config.yaml
activation: "relu"
kernel_size: 3
adamw_weight_decay_other_params: 0.05
Rows from block 12, named by matrix and row number. Each number is 128 + 24 x the weight over the matrix's rms, rounded and kept within 0 to 255. All counts start at 0.
# fc2: squeeze-excite expand (model.blocks.12.se.fc2.weight, 576x72), inputs 36-71
fc2.185 [136 143 170 153 149 116 104 146 129 105 119 117  59 104 123 122 128 132 125 110 120 164 129 131 130 125 124 175 114 109 140 117 120 112 133 126]
fc2.186 [ 96 108 100  78  95 115  93 107 111 150 122 100 112 119  87 146 169 146 131  84 105  79  93 116 143 101  87 121 161 115 107 147 122 138 140 124]
fc2.187 [ 87 133 106 125 139 151 109 112  96 120 127 110 114  89 110 123 115 166 139 119 130 106 114  83 137 104 130 116 151 138  95  93 120 106 133 145]
fc2.188 [140 126 142  81 163 117 137 141 126 136 132 147  86 162 124 124 101 180 163 115 105 133 126 121 145 177 104 137 164 149 142  76 132 142 130 140]
fc2.189 [161 134 160 134 190 140 155 157 124 117 147 129 151 150 175 121 122  62 114 167 106 144 148 148 146 172 144 166 122 111 175 140 140 123 126 114]
fc2.190 [107  82  65  91 168 146 131  93 120 126 124 104 121 139 137 137 129 122 128 121 105 110 116 149 136  95 142  73 137 112 137 134 127 130 114 118]
fc2.191 [120 139 105 104  93 133 108  87 120 143 110 100 116  94 125 132 115 144 125 106 130  97 114 107 124 121 176 111 120 155 128 134 131 121 121 132]
fc2.192 [130 111  77  67  72 153 123 100 116 120 113 131 158 128 122 124  98 152 130 153 105  88 124 116 137 130 146  97 142 148 118 105 120 113 131 140]
fc2.193 [127 151 101 148 154 148 161 146 150 134 115 111 107 115 130 110 100 107  93 118 120 137 112 157 121 103 164  94  99 113 172 106 129 134 102 114]
fc2.194 [ 99 119  99 126 152 125 116 103 117 134 123  93 110  68 127 112 125 166 144 117 129 101  98  89 136 115 139 118 150 128 107 102 121 109 133 136]
fc2.195 [114  70  97 133 135 133 113 140 152 115 126 117 148  94  97 127 128 143 148 137 143 134 147 145 127 123 127 108 127 132 136 115 133 127 120 163]
fc2.196 [128 141 115 124 113 122 143 123 136 104 122 120 154 180 115 127 168 128 132 139 114 108 111 133 137 156  82  98 146 143 163 175 128 190 134 141]
fc2.197 [124 100 130  79 145 116 123 125 127 139 122 143 127 110 132 130 130 164 154 107 110 129 123 113 131 136 101 108 143 146 119  69 137 137 119 120]
fc2.198 [137 144 102 153 131 114 140 110 148 101 140 113 130 161 152 133 106 115 120 147 138 130 121 143 135 135 160 137 132 106 154 155 124 142 147 149]
fc2.199 [ 77 157 111 157  92 154  97 163 154  50 105 139 127  92  94 139 129 138 117 108 127  69 137  95 125  75 112 116 131 144 114 137 122  77 113  29]
fc2.200 [145 165 122 166  76 130 103 122 103  53  95 130 137 121 128 132 122 145 135 149 139 128 154 110 114 129 162 133 130 131 108 163 122 113 131 102]
fc2.201 [125  85 107 104 190 128 155  96 116 112 115  99 121 131 132 123 123 141 129 112 100 127 152 103 116  81 130  86 118 123 139 116 127 108 150 139]
fc2.202 [123  80 113  72 145 130 140 119 141 153 158 100 157 135 150 131 128 161 132 132 144 109 128 141 133 110  96  66 128 143 150 123 135 140 122 138]
fc2.203 [121 148 108 179  95 154 157 178 151  79  97  99 180 111 132 128 144  82  90 142 146 129 156 148 127 130 145 141 102 100 144 163 121 129 142 117]
fc2.204 [ 87 107 110  92 124 121 130 135 142 127 127 105 105 132 147 120 137 138 144  88 127  91 122 109 132 100  93  94 153 150 137 124 130 116 150 150]
fc2.205 [133 134 136 109 175 123 111 128  85  83  95 135 105 152 155 134  81 154 129 125  67 147 108  97 144 144  95 168 139 129 132 122 130 115 133 132]
fc2.206 [154  85 151  80 176 120 167 115  93 152 111 133 131 136 153 135 100 150 136 127 104 157 130 138 117 189 134  87 118 131 107  55 127 126 123 155]
fc2.207 [119 149 104 128 124 148 139 110 125 107 112 120 103 104 124 123 116 151 110  97 105 100 132 104 138 125 121 134 117 141 119 113 126 103 106  91]
fc2.208 [122 140 126 117 165 126 191 129 147 132 131 127 148 152 158 126 118 126 121 120 127 153 123 136 123  97 113  91  96 116 129 166 131 125 144 113]
fc2.209 [ 83 136  68  89 160 170 108 109  83 120  96 114 150  94 125 129 113 161 149 137 125 114 120  93 141  91 142 115 129 142  91  97 134 105 134 128]
fc2.210 [116 147  89 125  54 133 125  94  98  98 119 129 128 105 118 130 107 152 138 147 127  91 144  90 107 100 174 114 143 130 120 120 116 132 146 120]
fc2.211 [109 109 117  97 127 117 134 114 123  97 130 116 131 144 144 127 132 163 135  95 105 101 138 120 127 104 111  76 133 155 127 112 136 153 151 152]
fc2.212 [ 86  93  99  76  59 160  96  93  71 125 132 117 136 131  70 131  93 128 162  38  82 100 126 130 140 101  96 111 170 166  91 164 126 144 154 116]
fc2.213 [164 131 109 131 136 150 151 178 142 136 130 129 162  76 156 113 159 131 144 131 139 151 137 137 124 128 146 118 137 135 125 140 134 102 126 143]
fc2.214 [143 114 138 125 117 153 136 129 109 116 119 128 151 155 140 122 123 124 125 148 152 104 165 168 123 140 171 120  86 129 128  74 130 107 122 164]
fc2.215 [150 107 126 108 105 119 135 147 168 135 135 109 168 117 127 128 139 129 130 135 140 138 137 135 131 137 113 110 118 131 152 133 135 135 124 143]
fc2.216 [128 141 117 116 137 115  88 143 137 116 122 142  57 114 122 132 111 176 142 105 101 107 122 112 115 113 118 149 170 137 122  76 124 131 109 104]
fc2.217 [147 114 128 137 154 159 137 156 139 113 103 133 115 114 140 116 139 148 123 171 133 150 139 162 116 123 153 115  96 137 159  85 123 127  99 113]
fc2.218 [115 133 132 135 115 110  93  98  66  97 110 140  88  82 102 122 109 141 122 106 146 109 118  95 121 112 153 130 122 134 110  91 118 122 117 124]
fc2.219 [142 136 103 131  84 144  84 105  25  92 102 121 114 113 126 134 111 168 154 118 117 127 105  94 130 161 112 126 137 159 134  87 138 122 100 113]
fc2.220 [154 112 156  91 174 124 133  89  76  79 117 124  97 134 137 120 128 149 124 115 118 168 119 134 122 138 128 124 110 141 141  75 130 116 110 117]
fc2.221 [121 115  98  86 132 118 131  89  77 121 150 127 116 119 132 129 114 137 144  95 125 124 126 143 122 134 128 108 116 136 118  63 138 138 133 145]
fc2.222 [142 122 114 101 175 130 118  90  93 109 128 123 134 122 145 131 118  98 143 168 145 123 131 105 125 135 134 131 106 125 135 122 125 109 148 109]
fc2.223 [107 142 132 142 170 119 146 102 119  90 128 128 143 134 100 132 150 162 130 173 170 132 154 110 120 104 122 155 145 134  96 142 123 104 134 119]
fc2.224 [113 112 145 103 161 164 164 106  91 154 128 128 135 112 150 120 103 149 125 112 121 120 126 140 123 157 139  64  90 129 123  22 140 120 111 148]
fc2.225 [151 121 144 134 137 142 144 177 150 151 140 122 163 125 144 115 140 139 136 152 143 127 152 146 142 144 128 122 130 143 140 141 125 120 140 164]
fc2.226 [127 117 129 135 145 108 136 180 154 101 116 126 159 112 112 122 118 140 150 128 145 127 155 148 124 148 137 132 140 131 138 141 129 131 125 163]
fc2.227 [117 109 125 116 126 119 126  91 112 101 117 122 131 140 123 116 115 138 129 124 122 112 136 116 121 131 128  74 127 140 125  84 139 139 120 147]
fc2.228 [142 115 121 127 115 161 158 165 181 132 156 114 165 195 154 123 143 131 135 149 133 134 142 174 127 145  84 110 115 130 108 154 134 137 141 134]
fc2.229 [159 100 132  90 105 147 160 147 149 132 151 110 179 144 136 123 161 145 158 142 143 130 146 149 148 127  92  95 144 145 160 128 142 123 121 132]
fc2.230 [108 104 112  93 131 115 115 136 172 124 108 118 121 112 121 128 146 153 142 103 122 109 127 120 118 113 139  91 155 120 124 110 124 124 118  96]
fc2.231 [120 159  91 138 111 125  98 113 109  85 125 118 120  98 122 128 107 165 154 114 144  95 131  86 130 136 145  76 167 166 101 131 126 112 119 129]
fc2.232 [ 93 136 107 129 133 129  91  89  97 123 145  96 119  80 108 129 126 166 149 109 147  90 117  93 126 116 142 112 150 148  95  92 123  98 131 126]
fc2.233 [ 93  99  78 117 157 117 157  89 112 134 148 111  92 160 134 125 142 136 122 109 109 112 126 125 117  65 127  69 132 147 120 135 130 139 117 129]
fc2.234 [152 135 150 136 131 136 114 105  65  86 126 132  85 123 119 129  97 109 135  98 130 151 101 103 125 158 121 159 128 115 126  71 123 116 124  94]
fc2.235 [104 111 102 150 123 109 135 144 132  80 106 136 149 127 102 115 144 173 153 130 109 125 146 135 128 156  93  69 112 133 148 130 128 140 149 145]
fc2.236 [100 122 138 194 105 125  82  82  77 117 129 114 115  93  78 139 117 174 169 154 198  94 127  89 129 104  87  88 156 157  83  77 130 133 137 140]
fc2.237 [123 140 120 177  87 133  97 123  89  89 137 105 133  96  96 123  90 149 152 124 152 105 107  91 113 141 109  76 150 145  63  82 136 112 134 111]
fc2.238 [126  90 131  86 146 106 123 148 158 145 121 131 101 121 126 132 141 163 136  87 103 127 127 119 123 132 109 110 153 169 122  90 128 133 105 141]
fc2.239 [149 155 113 111 146 144 125 127  89  68 104 115 127 111 168 149  96  93 131 117 123 147 121 125 135 179 132 127 132 115 105 123 139 100 126 106]
fc2.240 [ 88 127  77  98 124 155 137 122 127 114 104 104 154 149 131 119 110 172 146 134 124  68 143  90 142  89 135 145 134 140  82  73 123 102 125 152]
fc2.241 [129 134 121 159 120 148 114 105 107 112 136 108 119  79 135 126 119 158 154 126 125 123 127  98 136 144 139  93 167 149 112 131 124 102 131 116]
fc2.242 [138 119 165 131 168 134 139 157 126 137 134 133 137 133 123 134 138 148 155 134 184 130  98 128 149 147  74 143 144 114 128 122 131 114 131 154]
fc2.243 [ 96 154 146 116  77 137  98 120 141 114  86 129  57 110 104 132  90 127 136 101  72 114 115 104 134 141 169 137 160 132 144 141 121 112 137 103]
fc2.244 [162 123 132  98 170 120 144 118  93 112 126 135  99 142 152 128 101 149 139 106 106 155 128 132 107 135 175 107 120 129 130  56 124 137 123 128]
fc2.245 [104 154  87 105  63 148 104  74 140  82 124 128 129 114 134 122 108 137 127 126 122  80 143 108 115  81 156 123 153 124 134 190 128 128 136 105]
fc2.246 [ 94  81  79  92 173 128 151 105 137 142 141 120  94 147 129 125 140 145 131 129 113 146 106 119 126 101 122  81 128 125 125 115 136 128 163 141]
fc2.247 [103 104  89 107 115 146 136 107 128  99 139 104 106 146 136 108 113 144 144 136 119 123 126 102 113  46 140  86 117 142  85 110 128 132 144 134]
fc2.248 [128 111  94 101 147 121 112  76  83  86 107 138 115 121 143 118  87 145 105 112  99  84  98 103 117 140 174 102 101 118 155  92 117 131 125 116]
fc2.249 [109 155 130 132 127 150 117 135 164 106 107 118  75 120 134 127 120 150 100 114  94 103 126 138 123 149 146 133 119 147 156 140 119 125  98  80]
fc2.250 [143 125 153 116 155 134 119 140 117 109 105 131  89 125 149 119 106 139 135  96  94 135 118 141 115 129 161 103 100 133 144  40 124 134 107 107]
fc2.251 [ 84 113 129  60  59 117  65  89 118 147 143 129 124 102  71 142 142 172 170  60  75  77 105 101 137 121  92 126 175 161  98 154 125 107 134  92]
fc2.252 [126 125 134  93 200 107 129 128 117 109 115 134  68 152 129 131  88 156 132 121  97 143 145 144 136 146 128 163 158 114 162  56 124 135 128 133]
fc2.253 [139 142 107 121 129 161 111 124  77  76  96 137 143  90 129 127  94  98 135 157 121 147 150 100 117 159 111 111 135 130  93 133 128 119 135 115]
fc2.254 [ 97 141 113  86 129 184 113  94 108 124 100 115 122  84 114 132 116 125 118  98 103 107 117  96 131 117 163 131 110 133 121 123 123 109 126 153]
fc2.255 [ 92 106 103  81  87 127  83 112 141 147 131 112 116 134  89 133 121 138 122  68  81  79 109 128 126 144 122 127 144 131 132 189 122 129 137  95]
fc2.256 [123 140 104 112 129 159  97  91 110  96 119 109 119  63 135 126 123 114 143 152 120 114 134  96 127 142 145 106 136 140 108 126 129 112 131 125]
fc2.257 [119 126 132 130 126 141  75 115  56  95 101 132 112 108  80 138 119 166 182 117 129 110  67 102 138 160 115 157 178 169  70  79 131 105 113 132]
fc2.258 [131 141 146 148 123 135 108 122 158 124 111 128 126 101 150 122 126 163 135 151 144 147 147 131 125 126 158 103 134 149 152 179 121 118 111 102]
fc2.259 [154 126 138 105 160 119 153 116  94 133 130 127 141 124 154 119 113 148 149 120 117 176 136 132 124 146 133 115 161 135 130  67 133 156 119 124]
fc2.260 [136 112 100  99 102 147 124 115 139 133 115 122 132 140 119 124 152 140 124 138  94 111 126 136 124 134 166 104 117 123 131 132 132 127 132 146]
fc2.261 [133 144 134 203  92 125 101 145 107  88 121 138 132  69  79 129 123 160 146 112 200 138 147  64 119 120 100 113 152 148  56  72 136  94 119 127]
fc2.262 [143 111 145 157 140 136 135 148 142 114 114 138 145  92 135 113 118 129 129 154 154 159 151 156 125 132 161 123 116 123 157 110 129 136 128 138]
fc2.263 [154 135 124 119 153 143 116 146 155 128 120 117 157 155 132 118 158 163 119 139 112 129 146 150 117 141 147 104 147 147 169 135 121 150 118 122]
fc2.264 [125 146 139 145  93 159 112 126 157  98  97 116 126  90 135 128 117 136 108 141 104 121 174 123 131 133 195 138 114 119 126 156 126  92 105 115]
fc2.265 [157  91 120 118 210 145 184  93  83 101 107 132 165 121 165 131 106 142  99 120 114 154 120 124 105 163 167  58  63 123 114   0 135 114 102 113]
fc2.266 [122  99 127  84 159 147 115 124 127 113 123 129 100 113 146 130 130 135 135 102  99 120 109 133 107 101 147 124 120 135 144  66 126 155 129 120]
fc2.267 [100 148 145 170  81 135  74  95 116  73  85 115  98  94 105 137  96  96 157 138 138 125  97 118 127 129 159 122 130 129  61 155 119  81 114 135]
fc2.268 [130 142 131 123  73 145 114 101 131 117 119 137 112  74 137 121 109 138 143 142 173  99 144 102 133  97 154  98 136 134 104 153 130 108 126  79]
fc2.269 [125 128 137 102 156 140 124 142 127 128 123 155  84 127 144 119 104 165 128  90  89 128 151 130 124 126 155 105 138 130 128  69 126 104  89 113]
fc2.270 [150  97 117 114 136 113 140 105 136 113 138 137 117  98 134 132 144 158 153  99 140 129 113 108 111 102 126  70 140 134  92  78 132  92 109  99]
fc2.271 [ 92 137 161 132 172 151 136 137 135 140 130 127 114 125 141 128  95 132 143 106 140 141  94 106 134 144 163 135 116 143 130 134 134 148 144 118]
fc2.272 [ 96 136  98 157 119 143  84  91 100 121 131 104 100  72 115 129 121 163 158 142 190 119 100  89 133 107 129 108 168 136 112  90 132 103 136 114]
fc2.273 [ 99 104 129  99 131 124 105 146 150 128 116 133 123 111 131 134 137 173 154  96 111 106 103 116 130 127 126 122 151 126 129  90 132 123 116 113]
fc2.274 [102 120 134 121 111 108 105  53  97 121 130 119  94 143  94 133 122 135 136 128 143  82 110 122 129 112 131 103 146 148 103 150 123 138 131 145]
fc2.275 [129 134 114 153 120 136 106  86 114 142 141 134  80  53 123 137 127 180 160 100 166 118 108  87 127  98 150  97 147 150  92 103 128  92 124 130]
fc2.276 [151 122 153 133 115 126 145 128 167 135 139 153 117 151 127 127 158 107 137 117 137 164 126 138 138 131  97 151 118 130 143 160 129 130 125 128]
fc2.277 [168 148 137 162 117 140 112 112  60  92  95 155 116  84 129 133  97  88 119 163 166 133 154 107 126 153 162 141 110  95 100  94 128 119 124 108]
fc2.278 [ 90 132  97 128 157 143  87  93  99 111 121 117 112  65 114 122 117 167 140 136 143 116 113  81 135 127 168 122 148 136  97 114 122 111 125 128]
fc2.279 [157 162 127 160  95 141 121 110  96  88 120 128 148  57 124 132 109 123 135 145 185 130 153  91 121 135 152 113 125 130  87 118 130  91 126 112]
fc2.280 [135 105 117 132 109 142  85 124 151 136 120 125  85 137 127 130 160 165 145 124 131 140 154 129 135 136 150 119 141 136 124 135 129  93 136 132]
fc2.281 [103 121 108 143 137 145  92 106 124 103 124 106 114  88 105 124 114 153 125 110 125 102 120  92 128 122 146 105 153 147 115  93 124 117 133 125]
fc2.282 [117 105  88 117 102 151  96  94 124 102 105 112 111 149  81 126 152 137 119 119  84  98 127 135 122 133 152 115 125 132 137 117 121 152 131 129]
fc2.283 [101 112  93 102 160 115 157 111 108 124 132 119 107 138 136 122 116 134 122 123 120 132 118 112 123 135 121  67 112 150 111  69 132 133 126 132]
fc2.284 [ 96 146 113 129 105 155  81  95 127 116 128 101 105  80  91 129 140 167 138 118 138 105 113  97 129 118 151 101 159 140 115 106 123 115 120 125]
fc2.285 [124  93  94 102 152 122 121 135 152 132 115 131 126 134 124 141 143 156 141  88 114 113 110 127 119 140 121  91 146 133 122  88 129 130 107 116]
fc2.286 [166 136 141 139 149 131 149 185 154 143 125 123 148 108 166 114 115 109 121 152 143 173 145 131 126 139 125 127 111 124 139 140 129 115 126 157]
fc2.287 [134 119 121 112 102 112 131 124 110 112 142 126 112 110 119 130 133 162 119 132 137 168 130 136 123 125 138 124 114 148 107 102 126 164 125 137]
fc2.288 [130 119 140 136 131 130 110 122 123 118 126 134 107 111 137 124 140 113 124 158 140 147 132 144 124 168 184 147 127 123 171 147 126 136 139 124]
fc2.289 [148 144 131  86 145 141 117 111  97  74 107 138 128  82 142 127 114 135 146 165 170 149 128  98 121 126 148 136 131 129  98 138 133 118 149  96]
fc2.290 [115 113 141 101 148 116 125 187 164 115 123 142  87 103 135 124 118 160 149  87 114 123 110 123 127 137 140 110 146 138 117  89 130 116 114 104]
fc2.291 [127 110 142  75 136 119 127 130 128 136 123 162 120 110 137 122 111 161 145  96  98 152 113 137 125 145 111 120 169 149 146  82 131 136 110 113]
fc2.292 [157  93 128  97 144  99 136 150 158 114 134 134 137 156 126 135 147 122 115 108 113 168 127 168 141 175 102 150 108 121 168 178 137 137 122 132]
fc2.293 [118 120 108  86  97 135  94 119 143 121 110 122 116 153  97 128 154 132 136 130  94  85 103 129 127 130 173 121 111 132 128 174 125 123 142 134]
fc2.294 [ 89  90  91  84 112 128  92 115 136 122 121 122 137 164 112 138 153 142 130  98  97  53 102 118 142 109 109 119 166 126 139 153 130 143 139 122]
fc2.295 [114 119 169 139 147 141 112 140 153 143 131 133 111 117 133 122 131 139 135 163 158 122 122 136 128 143 154 129 116 126 165 115 127 127 121 128]
fc2.296 [125 123 138 107 169 122 144 124  94 133 135 156 154 141 111 129  89 144 140  82 113 124  77 131 134 158 117 152 152 134 134 136 124 160 118 116]
fc2.297 [115 104 113  90 159 121 125 143 114 121 115 133 134 105 119 126 147 149 149 115 104 122 100 138 122 103 122 111 166 152 143  86 126 141 111 114]
fc2.298 [121 134 138 134 142 119 117 146 133 122 135 177  95 168  92 145 138 142 119 115 120 139 102 160 131 165 154 187 119 101 140 130 128 129 131 148]
fc2.299 [111 168 119 109 123 136 121 153 161 117 122 134  62 112 157 114 118 119 126 100  67 136 144 138 133 114 106 140 152 112 125  97 122  87 119 107]
fc2.300 [ 88 112  97 109 135 118 103 119 137 148 108 106 142 143 102 127 160 170 137 115 100  86 148 121 133  93  59 149 164 132 112 113 136 142 165 141]
fc2.301 [121 131  84 134 144 129 148 116 163 103 128 105 155 116 150 126 139 151 119 129 115 132 130 144 127 126 138  79 114 129 157 113 135 137 107 100]
fc2.302 [122 144 101 123 135 154 136 132 125 125 101 128 126 120 151 125 113 142  90 101  97 126 133 125 128 120 120 126  92 131 122 117 124 117 113  95]
fc2.303 [ 71 131 100 140 126 140  69  89  68 147 137 132 109  77  94 128 105 185 174 135 161  91  89  77 124 105 136 122 170 158 103  83 121 100 136 132]
fc2.304 [137 122  73  46 119 150 136  96  88 125 107 128 171 129 122 127  95 143 126 165  83  98 134 107 145 122 163  87 130 128 112 107 121 109 127 134]
fc2.305 [137 123 123 135 120 147 150 162 184 113 136 105 139 166 144 121 162 102 136 136 147 172 112 142 146 160  96 133 118 131 131 168 140 118 133 137]
fc2.306 [112 105 103  96 143 120 129 123 145 143 123 123 103 157 144 135 145 155 143 111 106 123 130 115 123 131  89 114 151 145  98  81 135 120 145 139]
fc2.307 [ 97 109 128  67  90 119  71 102 116 141 135 142 106 107  83 125 122 154 157  59  86 106  91 109 132 112  81 132 160 144 103 150 127 107 141  97]
fc2.308 [103 117 134  81 122  89  96 148 152 143 134 144 117  93 107 129 138 156 149  83 109 107  99 113 130 116  95 135 191 145 110 127 133 123 109  81]
fc2.309 [ 91 170 119 138 127 142  88 114 159  76 123 109 119 132 109 144 141 147 125 148 153 119 136  88 127  85 132 129 162 133 116 163 120 124 145 101]
fc2.310 [103 115 117 138 128 152 126 149 137 134  97 127 152 135 122 121 132 128 108 145  98 112 124 155 132 127 137 120  90 124 143 117 133 117 125 111]
fc2.311 [119 134 107 117 180 121 118 109  86  73 127 128 121 135 141 115 129 153 127  96 113 115 112 112 128 122 127 112 140 141 106  84 129 107 148 142]
fc2.312 [142 104 124  90 128 133 135 129 144 153 146 126 142 128 140 108 164 149 139 138 130 107 149 139 133 123 116 100 131 128 149 108 130 126 134 154]
fc2.313 [ 77 101  86  97 138 105 101 125 144 158 105 110 135 126 110 123 130 118 110 126  78  84 140 109 133 112 116 108 134 100 136 111 134 115 150 160]
fc2.314 [114  69 117  49 210 138 158 117 164 154 100 103 151 181 167 120 153  86 108 120  46 125 109 164 147  97 113 172 107 101 166 157 141 152 141 143]
fc2.315 [124 111 114 142 126 147 141 174 146 138 128 114 170 129 137 116 127 140 134 181 176 136 159 145 129 131 149  95 137 127 151  84 130 136 118 154]
fc2.316 [135 107 139 101 173 118 150 145 131 114 113 143 104 117 149 133 110 157 133 102  92 127 124 121 124 138 152  73 123 124 129  67 127 115  96 119]
fc2.317 [135 104  98 111 153 120 152 115 138 129 132 112 128 137 126 131 145 160 135  99 100 134 136 111 125 139 105 101 142 128 118  94 136 130 129 139]
fc2.318 [ 80 121  95 140 128 117 112  96  87 132 134 114 127  63  98 135 122 176 169 147 170 137 129  68 115  97 143  98 157 156  74  65 136 100 126 123]
fc2.319 [122  86 132  47 232 152 166 150 155 124 135 107 148 161 190 123 133  72 123 151  66 138 129 149 182 133  69 172 124 115 166 172 142 133 127 122]
fc2.320 [102 126  53 116  97 131 127 118 132  90 117 103  99 138 124 118 136 141 129 148 103 100 134 144 134 106 120  97 137 148 152 131 121 132 120 127]
fc2.321 [114 101 145  81 125 103 115 113 119 123 136 141 127 118 100 129 127 175 145  88 110 128  93 128 131 139  75 133 168 143 145 107 133 134 129 130]
fc2.322 [114 127 138 144 158 118 129 163 156 119 109 116 164 133 149 111 127 129 130 168 156 115 142 147 119 129 137  94 133 108 159 137 128 131 122 148]
fc2.323 [134 106 113 105 159 121 153 125 100 140 104 142 122 132 158 130 120 145 145 133 109 154 117 128 127 146 131  82 115 134 125  41 136 117 127 149]
fc2.324 [137 142  96 133 157 150 158 130 156 107  92 142 117 140 117 120 134 143 113 102 125 110 125 116 124 126 120 140 110 131  91  88 128  96 104 108]
fc2.325 [ 78  98 121  92 108 127  79 130 135 148 112 105 129 107  99 148 161 166 158  94  84  89 117  95 142  99  47 170 178 142  92 126 135 126 147 126]
fc2.326 [112 118 147  97 135 115 136 133 124 195 130 121 124 111 132 137 146  99  86 111 116 122 103 139 134 140 116 178  70  97 166 137 130 105 107 142]
fc2.327 [135  89 146 129 111 150 141  95  96 103  93 127 220 161  99 131 110 110 100 136 160 106 149 134 133 160 156 117  90 123 118 143 128 123 123 157]
fc2.328 [112 129 108 107 133 145 103  97  81 124 126 116 125  59 125 123 109 132 135 125 127 115 128  91 133 119 146 119 133 126 117 117 129 123 145 137]
fc2.329 [134 136 128 104 160 139 122 122  97 105 122 136  94 151 137 123  99 144 134  83  90 136 121 138 123 126 174 121 134 129 141  54 124 142 117 111]
fc2.330 [147  96 110  87 167 110 162  95 130 126 118 110 144 137 145 134 128 138 117 145 109 149 151 127 120 120 127  59 124 125 123  61 130 130 104 147]
fc2.331 [122 124 135 116 142 146 153 135 149 128 145 112 160 195 150 134 135 157 152 132 141 155 135 146 127 128  83 106 143 130 134 153 125 145 131 123]
fc2.332 [140 123 103 106 122 149 117  98 102  85 126 125 126 104 136 128 127 121 130 154 155 130 130  96 126 142 102 112 135 120 100 124 130 123 147 107]
fc2.333 [120 115 133 108 113 124 122 136  99  91 128 135 122 143 120 124 108 133 135  85 117 126 109 113 130  98  67 126 164 142 102 125 126 146 108 121]
fc2.334 [132 108 135 138 143 139 114 142 153 126 128 123 130 136 143 111 136 148 128 163 128 129 154 153 116 150 182 103 113 129 167 105 126 130 110 135]
fc2.335 [101 173  97 156 144 118 121  82 108  96 136 130  87  95 106 139 132 189 156 147 160 106 112  80 127  97 151 106 171 150  98  77 130 130 139 132]
fc2.336 [ 71 124 118  74  74 127  63  99 115 139 126 127 132 127  84 136 112 152 149  69  79  95 102 117 135 123  78 118 161 152 101 147 127 116 135  94]
fc2.337 [154 137 134 105 163  95 130 137 122 104  90 127  50 167 134 129 100 128 125 121  93 119 116 140 132 136  97 145 134  97 143 114 126 114 105 150]
fc2.338 [136 114 114 145 152 134 126 145 154 127  99 125 133 125 128 120 107 145 135 155 161 121 126 157 133 138 118 121 123 121 149 135 126 138 125 136]
fc2.339 [121 135 152  93 154 131 101 102  72  99 111 152  63 152 120 142  70 158 153 131 114 127 120 110 146 161  91 212 152 145 117  90 138 132 133 144]
fc2.340 [117 131 115  76 138 160 128 103  85  97 121 124 129  74 139 125 116 147 129 126 154 106 124  93 107 116 158 113 118 135 117 108 129 127 143 130]
fc2.341 [122 153 152 177 141 122 114 137 116  32 124 131 132  75 130 136  84 163 131 109 180 133 137  95 121 141 120 107 175 146  78  73 123 127 126 104]
fc2.342 [121 143 170 152 119 159  98 129 158 128 132 137 110 105 121 130 123 156 131 154 129 149 142 139 122 143 191 113 118 126 116 161 120 100 115 112]
fc2.343 [149 111 146  71 172 106 136 113  78 114 127 132 109 117 129 136 115 144 132  79  95 137 110 138 125 127 142 132 124 127 140  85 126 137 111 110]
fc2.344 [130 105 128 139 137 130 135 162 150 119 114 116 165 106 130 125 122 137 129 129 153 140 136 146 121 135 126 104 105 118 146 135 124 120 118 134]
fc2.345 [133 112 129  93 132 131 145 128 138 161 147 115 141 136 134 134 129 136 131 139 127 126 134 140 131 116 113 105 129 138 159 119 131 152 125 119]
fc2.346 [119 144 149 133 127 140  93 153  89 128 118 126 139  86  94 142 113  96 107 169 169 108 109 144 128 116 176 118  98 115 119 170 134  98 109 118]
fc2.347 [ 77 113  74 103 118 120  94 130 154 111 110 113 120 138 101 129 146 156 149 101 106  91 158 108 134  94  74 137 158 151 109 118 133 130 142 152]
fc2.348 [103 115 132 110 143 105 104 136 127 103 113 143  84 111 118 123  95 162 149  86 110 132 111 105 125 131 132 114 136 144 141  69 128 148 112 109]
fc2.349 [133 127 126 104 182 141 121 139 125 143 118 127  64 131 121 123 101 156 125 104  75 120 132 156 121 128 127 119 135 139 148 108 122 134 101 119]
fc2.350 [104 116 106  98 123 108  93 152 171 151 101 122 126  88 105 138 174 169 142  81 109 104 127 104 133 109  61 134 171 163  94 123 135 119 125  88]
fc2.351 [129 152  85 102 114 137 153 109 141  81 125 117 152 108 133 111 116 147 147 163 135 116 157 118 121  95 125  75 138 147  80 108 134  98 141 120]
fc2.352 [111 136 117 140 125 146  64 136 173 101 122 140  48  88 121 124 145 142 124  93  94 110 127 121 122 129 141 131 147 123 134 167 122  87 114  75]
fc2.353 [125 100 145 124 112 132 125 126 130 126 110 112 191 107 145 125 134 134 151 148 173 102 149 107 131 134  98  89 148 143  90 115 133 103 143 135]
fc2.354 [124 131 144 127 141 113 105 152 117 157 126 183  61 161  88 143 134 122 126 107 135 148  92 140 132 180 161 205 126 126 143 109 125 132 143 145]
fc2.355 [117 119 147 117  87 154 134 157 156  91 125 158 147 219 119 128 123 119 113 153 115 111 109 177 143 210 116 141 131 133 130 189 129 155 144 148]
fc2.356 [141 144 128 128 105 162 122 101  86 105 137 116 139  88 147 124 107 138 140 152 177 127 140  92 121 139 122 110 128 133  80 142 133  93 140 106]
fc2.357 [132 119 125  98 171 128 133 144 123 113 126 137  72 125 141 130 111 159 133  89  81 120 120 128 124 134 142 109 145 119 144  89 127 119  93 130]
fc2.358 [121 121  61  81 162 170 135  95  96 110 108 108 163 117 136 126  92 135 127 137 109  92 122  78 136 123 122 113 101 134 117  83 124 122 126 133]
fc2.359 [ 96 122 116 103 134 116 106 100 112 135 149 110  94  92 106 120 126 149 135 121 125 117 106  90 130  96 130 121 115 141 105 112 128 101 139 144]
fc2.360 [103  99 131  93 130 116 106 144 144 139 124 140 105 107 104 121 157 165 163 108 117 110 104 131 129 133  94 115 159 145 149  96 136 127 125 114]
fc2.361 [149 146 128 195 135 130 104 138 122 106 101 141 115 130 150 136 137 139 109  99 132 148 127 148 119 146 179 143 128 126 146 114 114 142 135 128]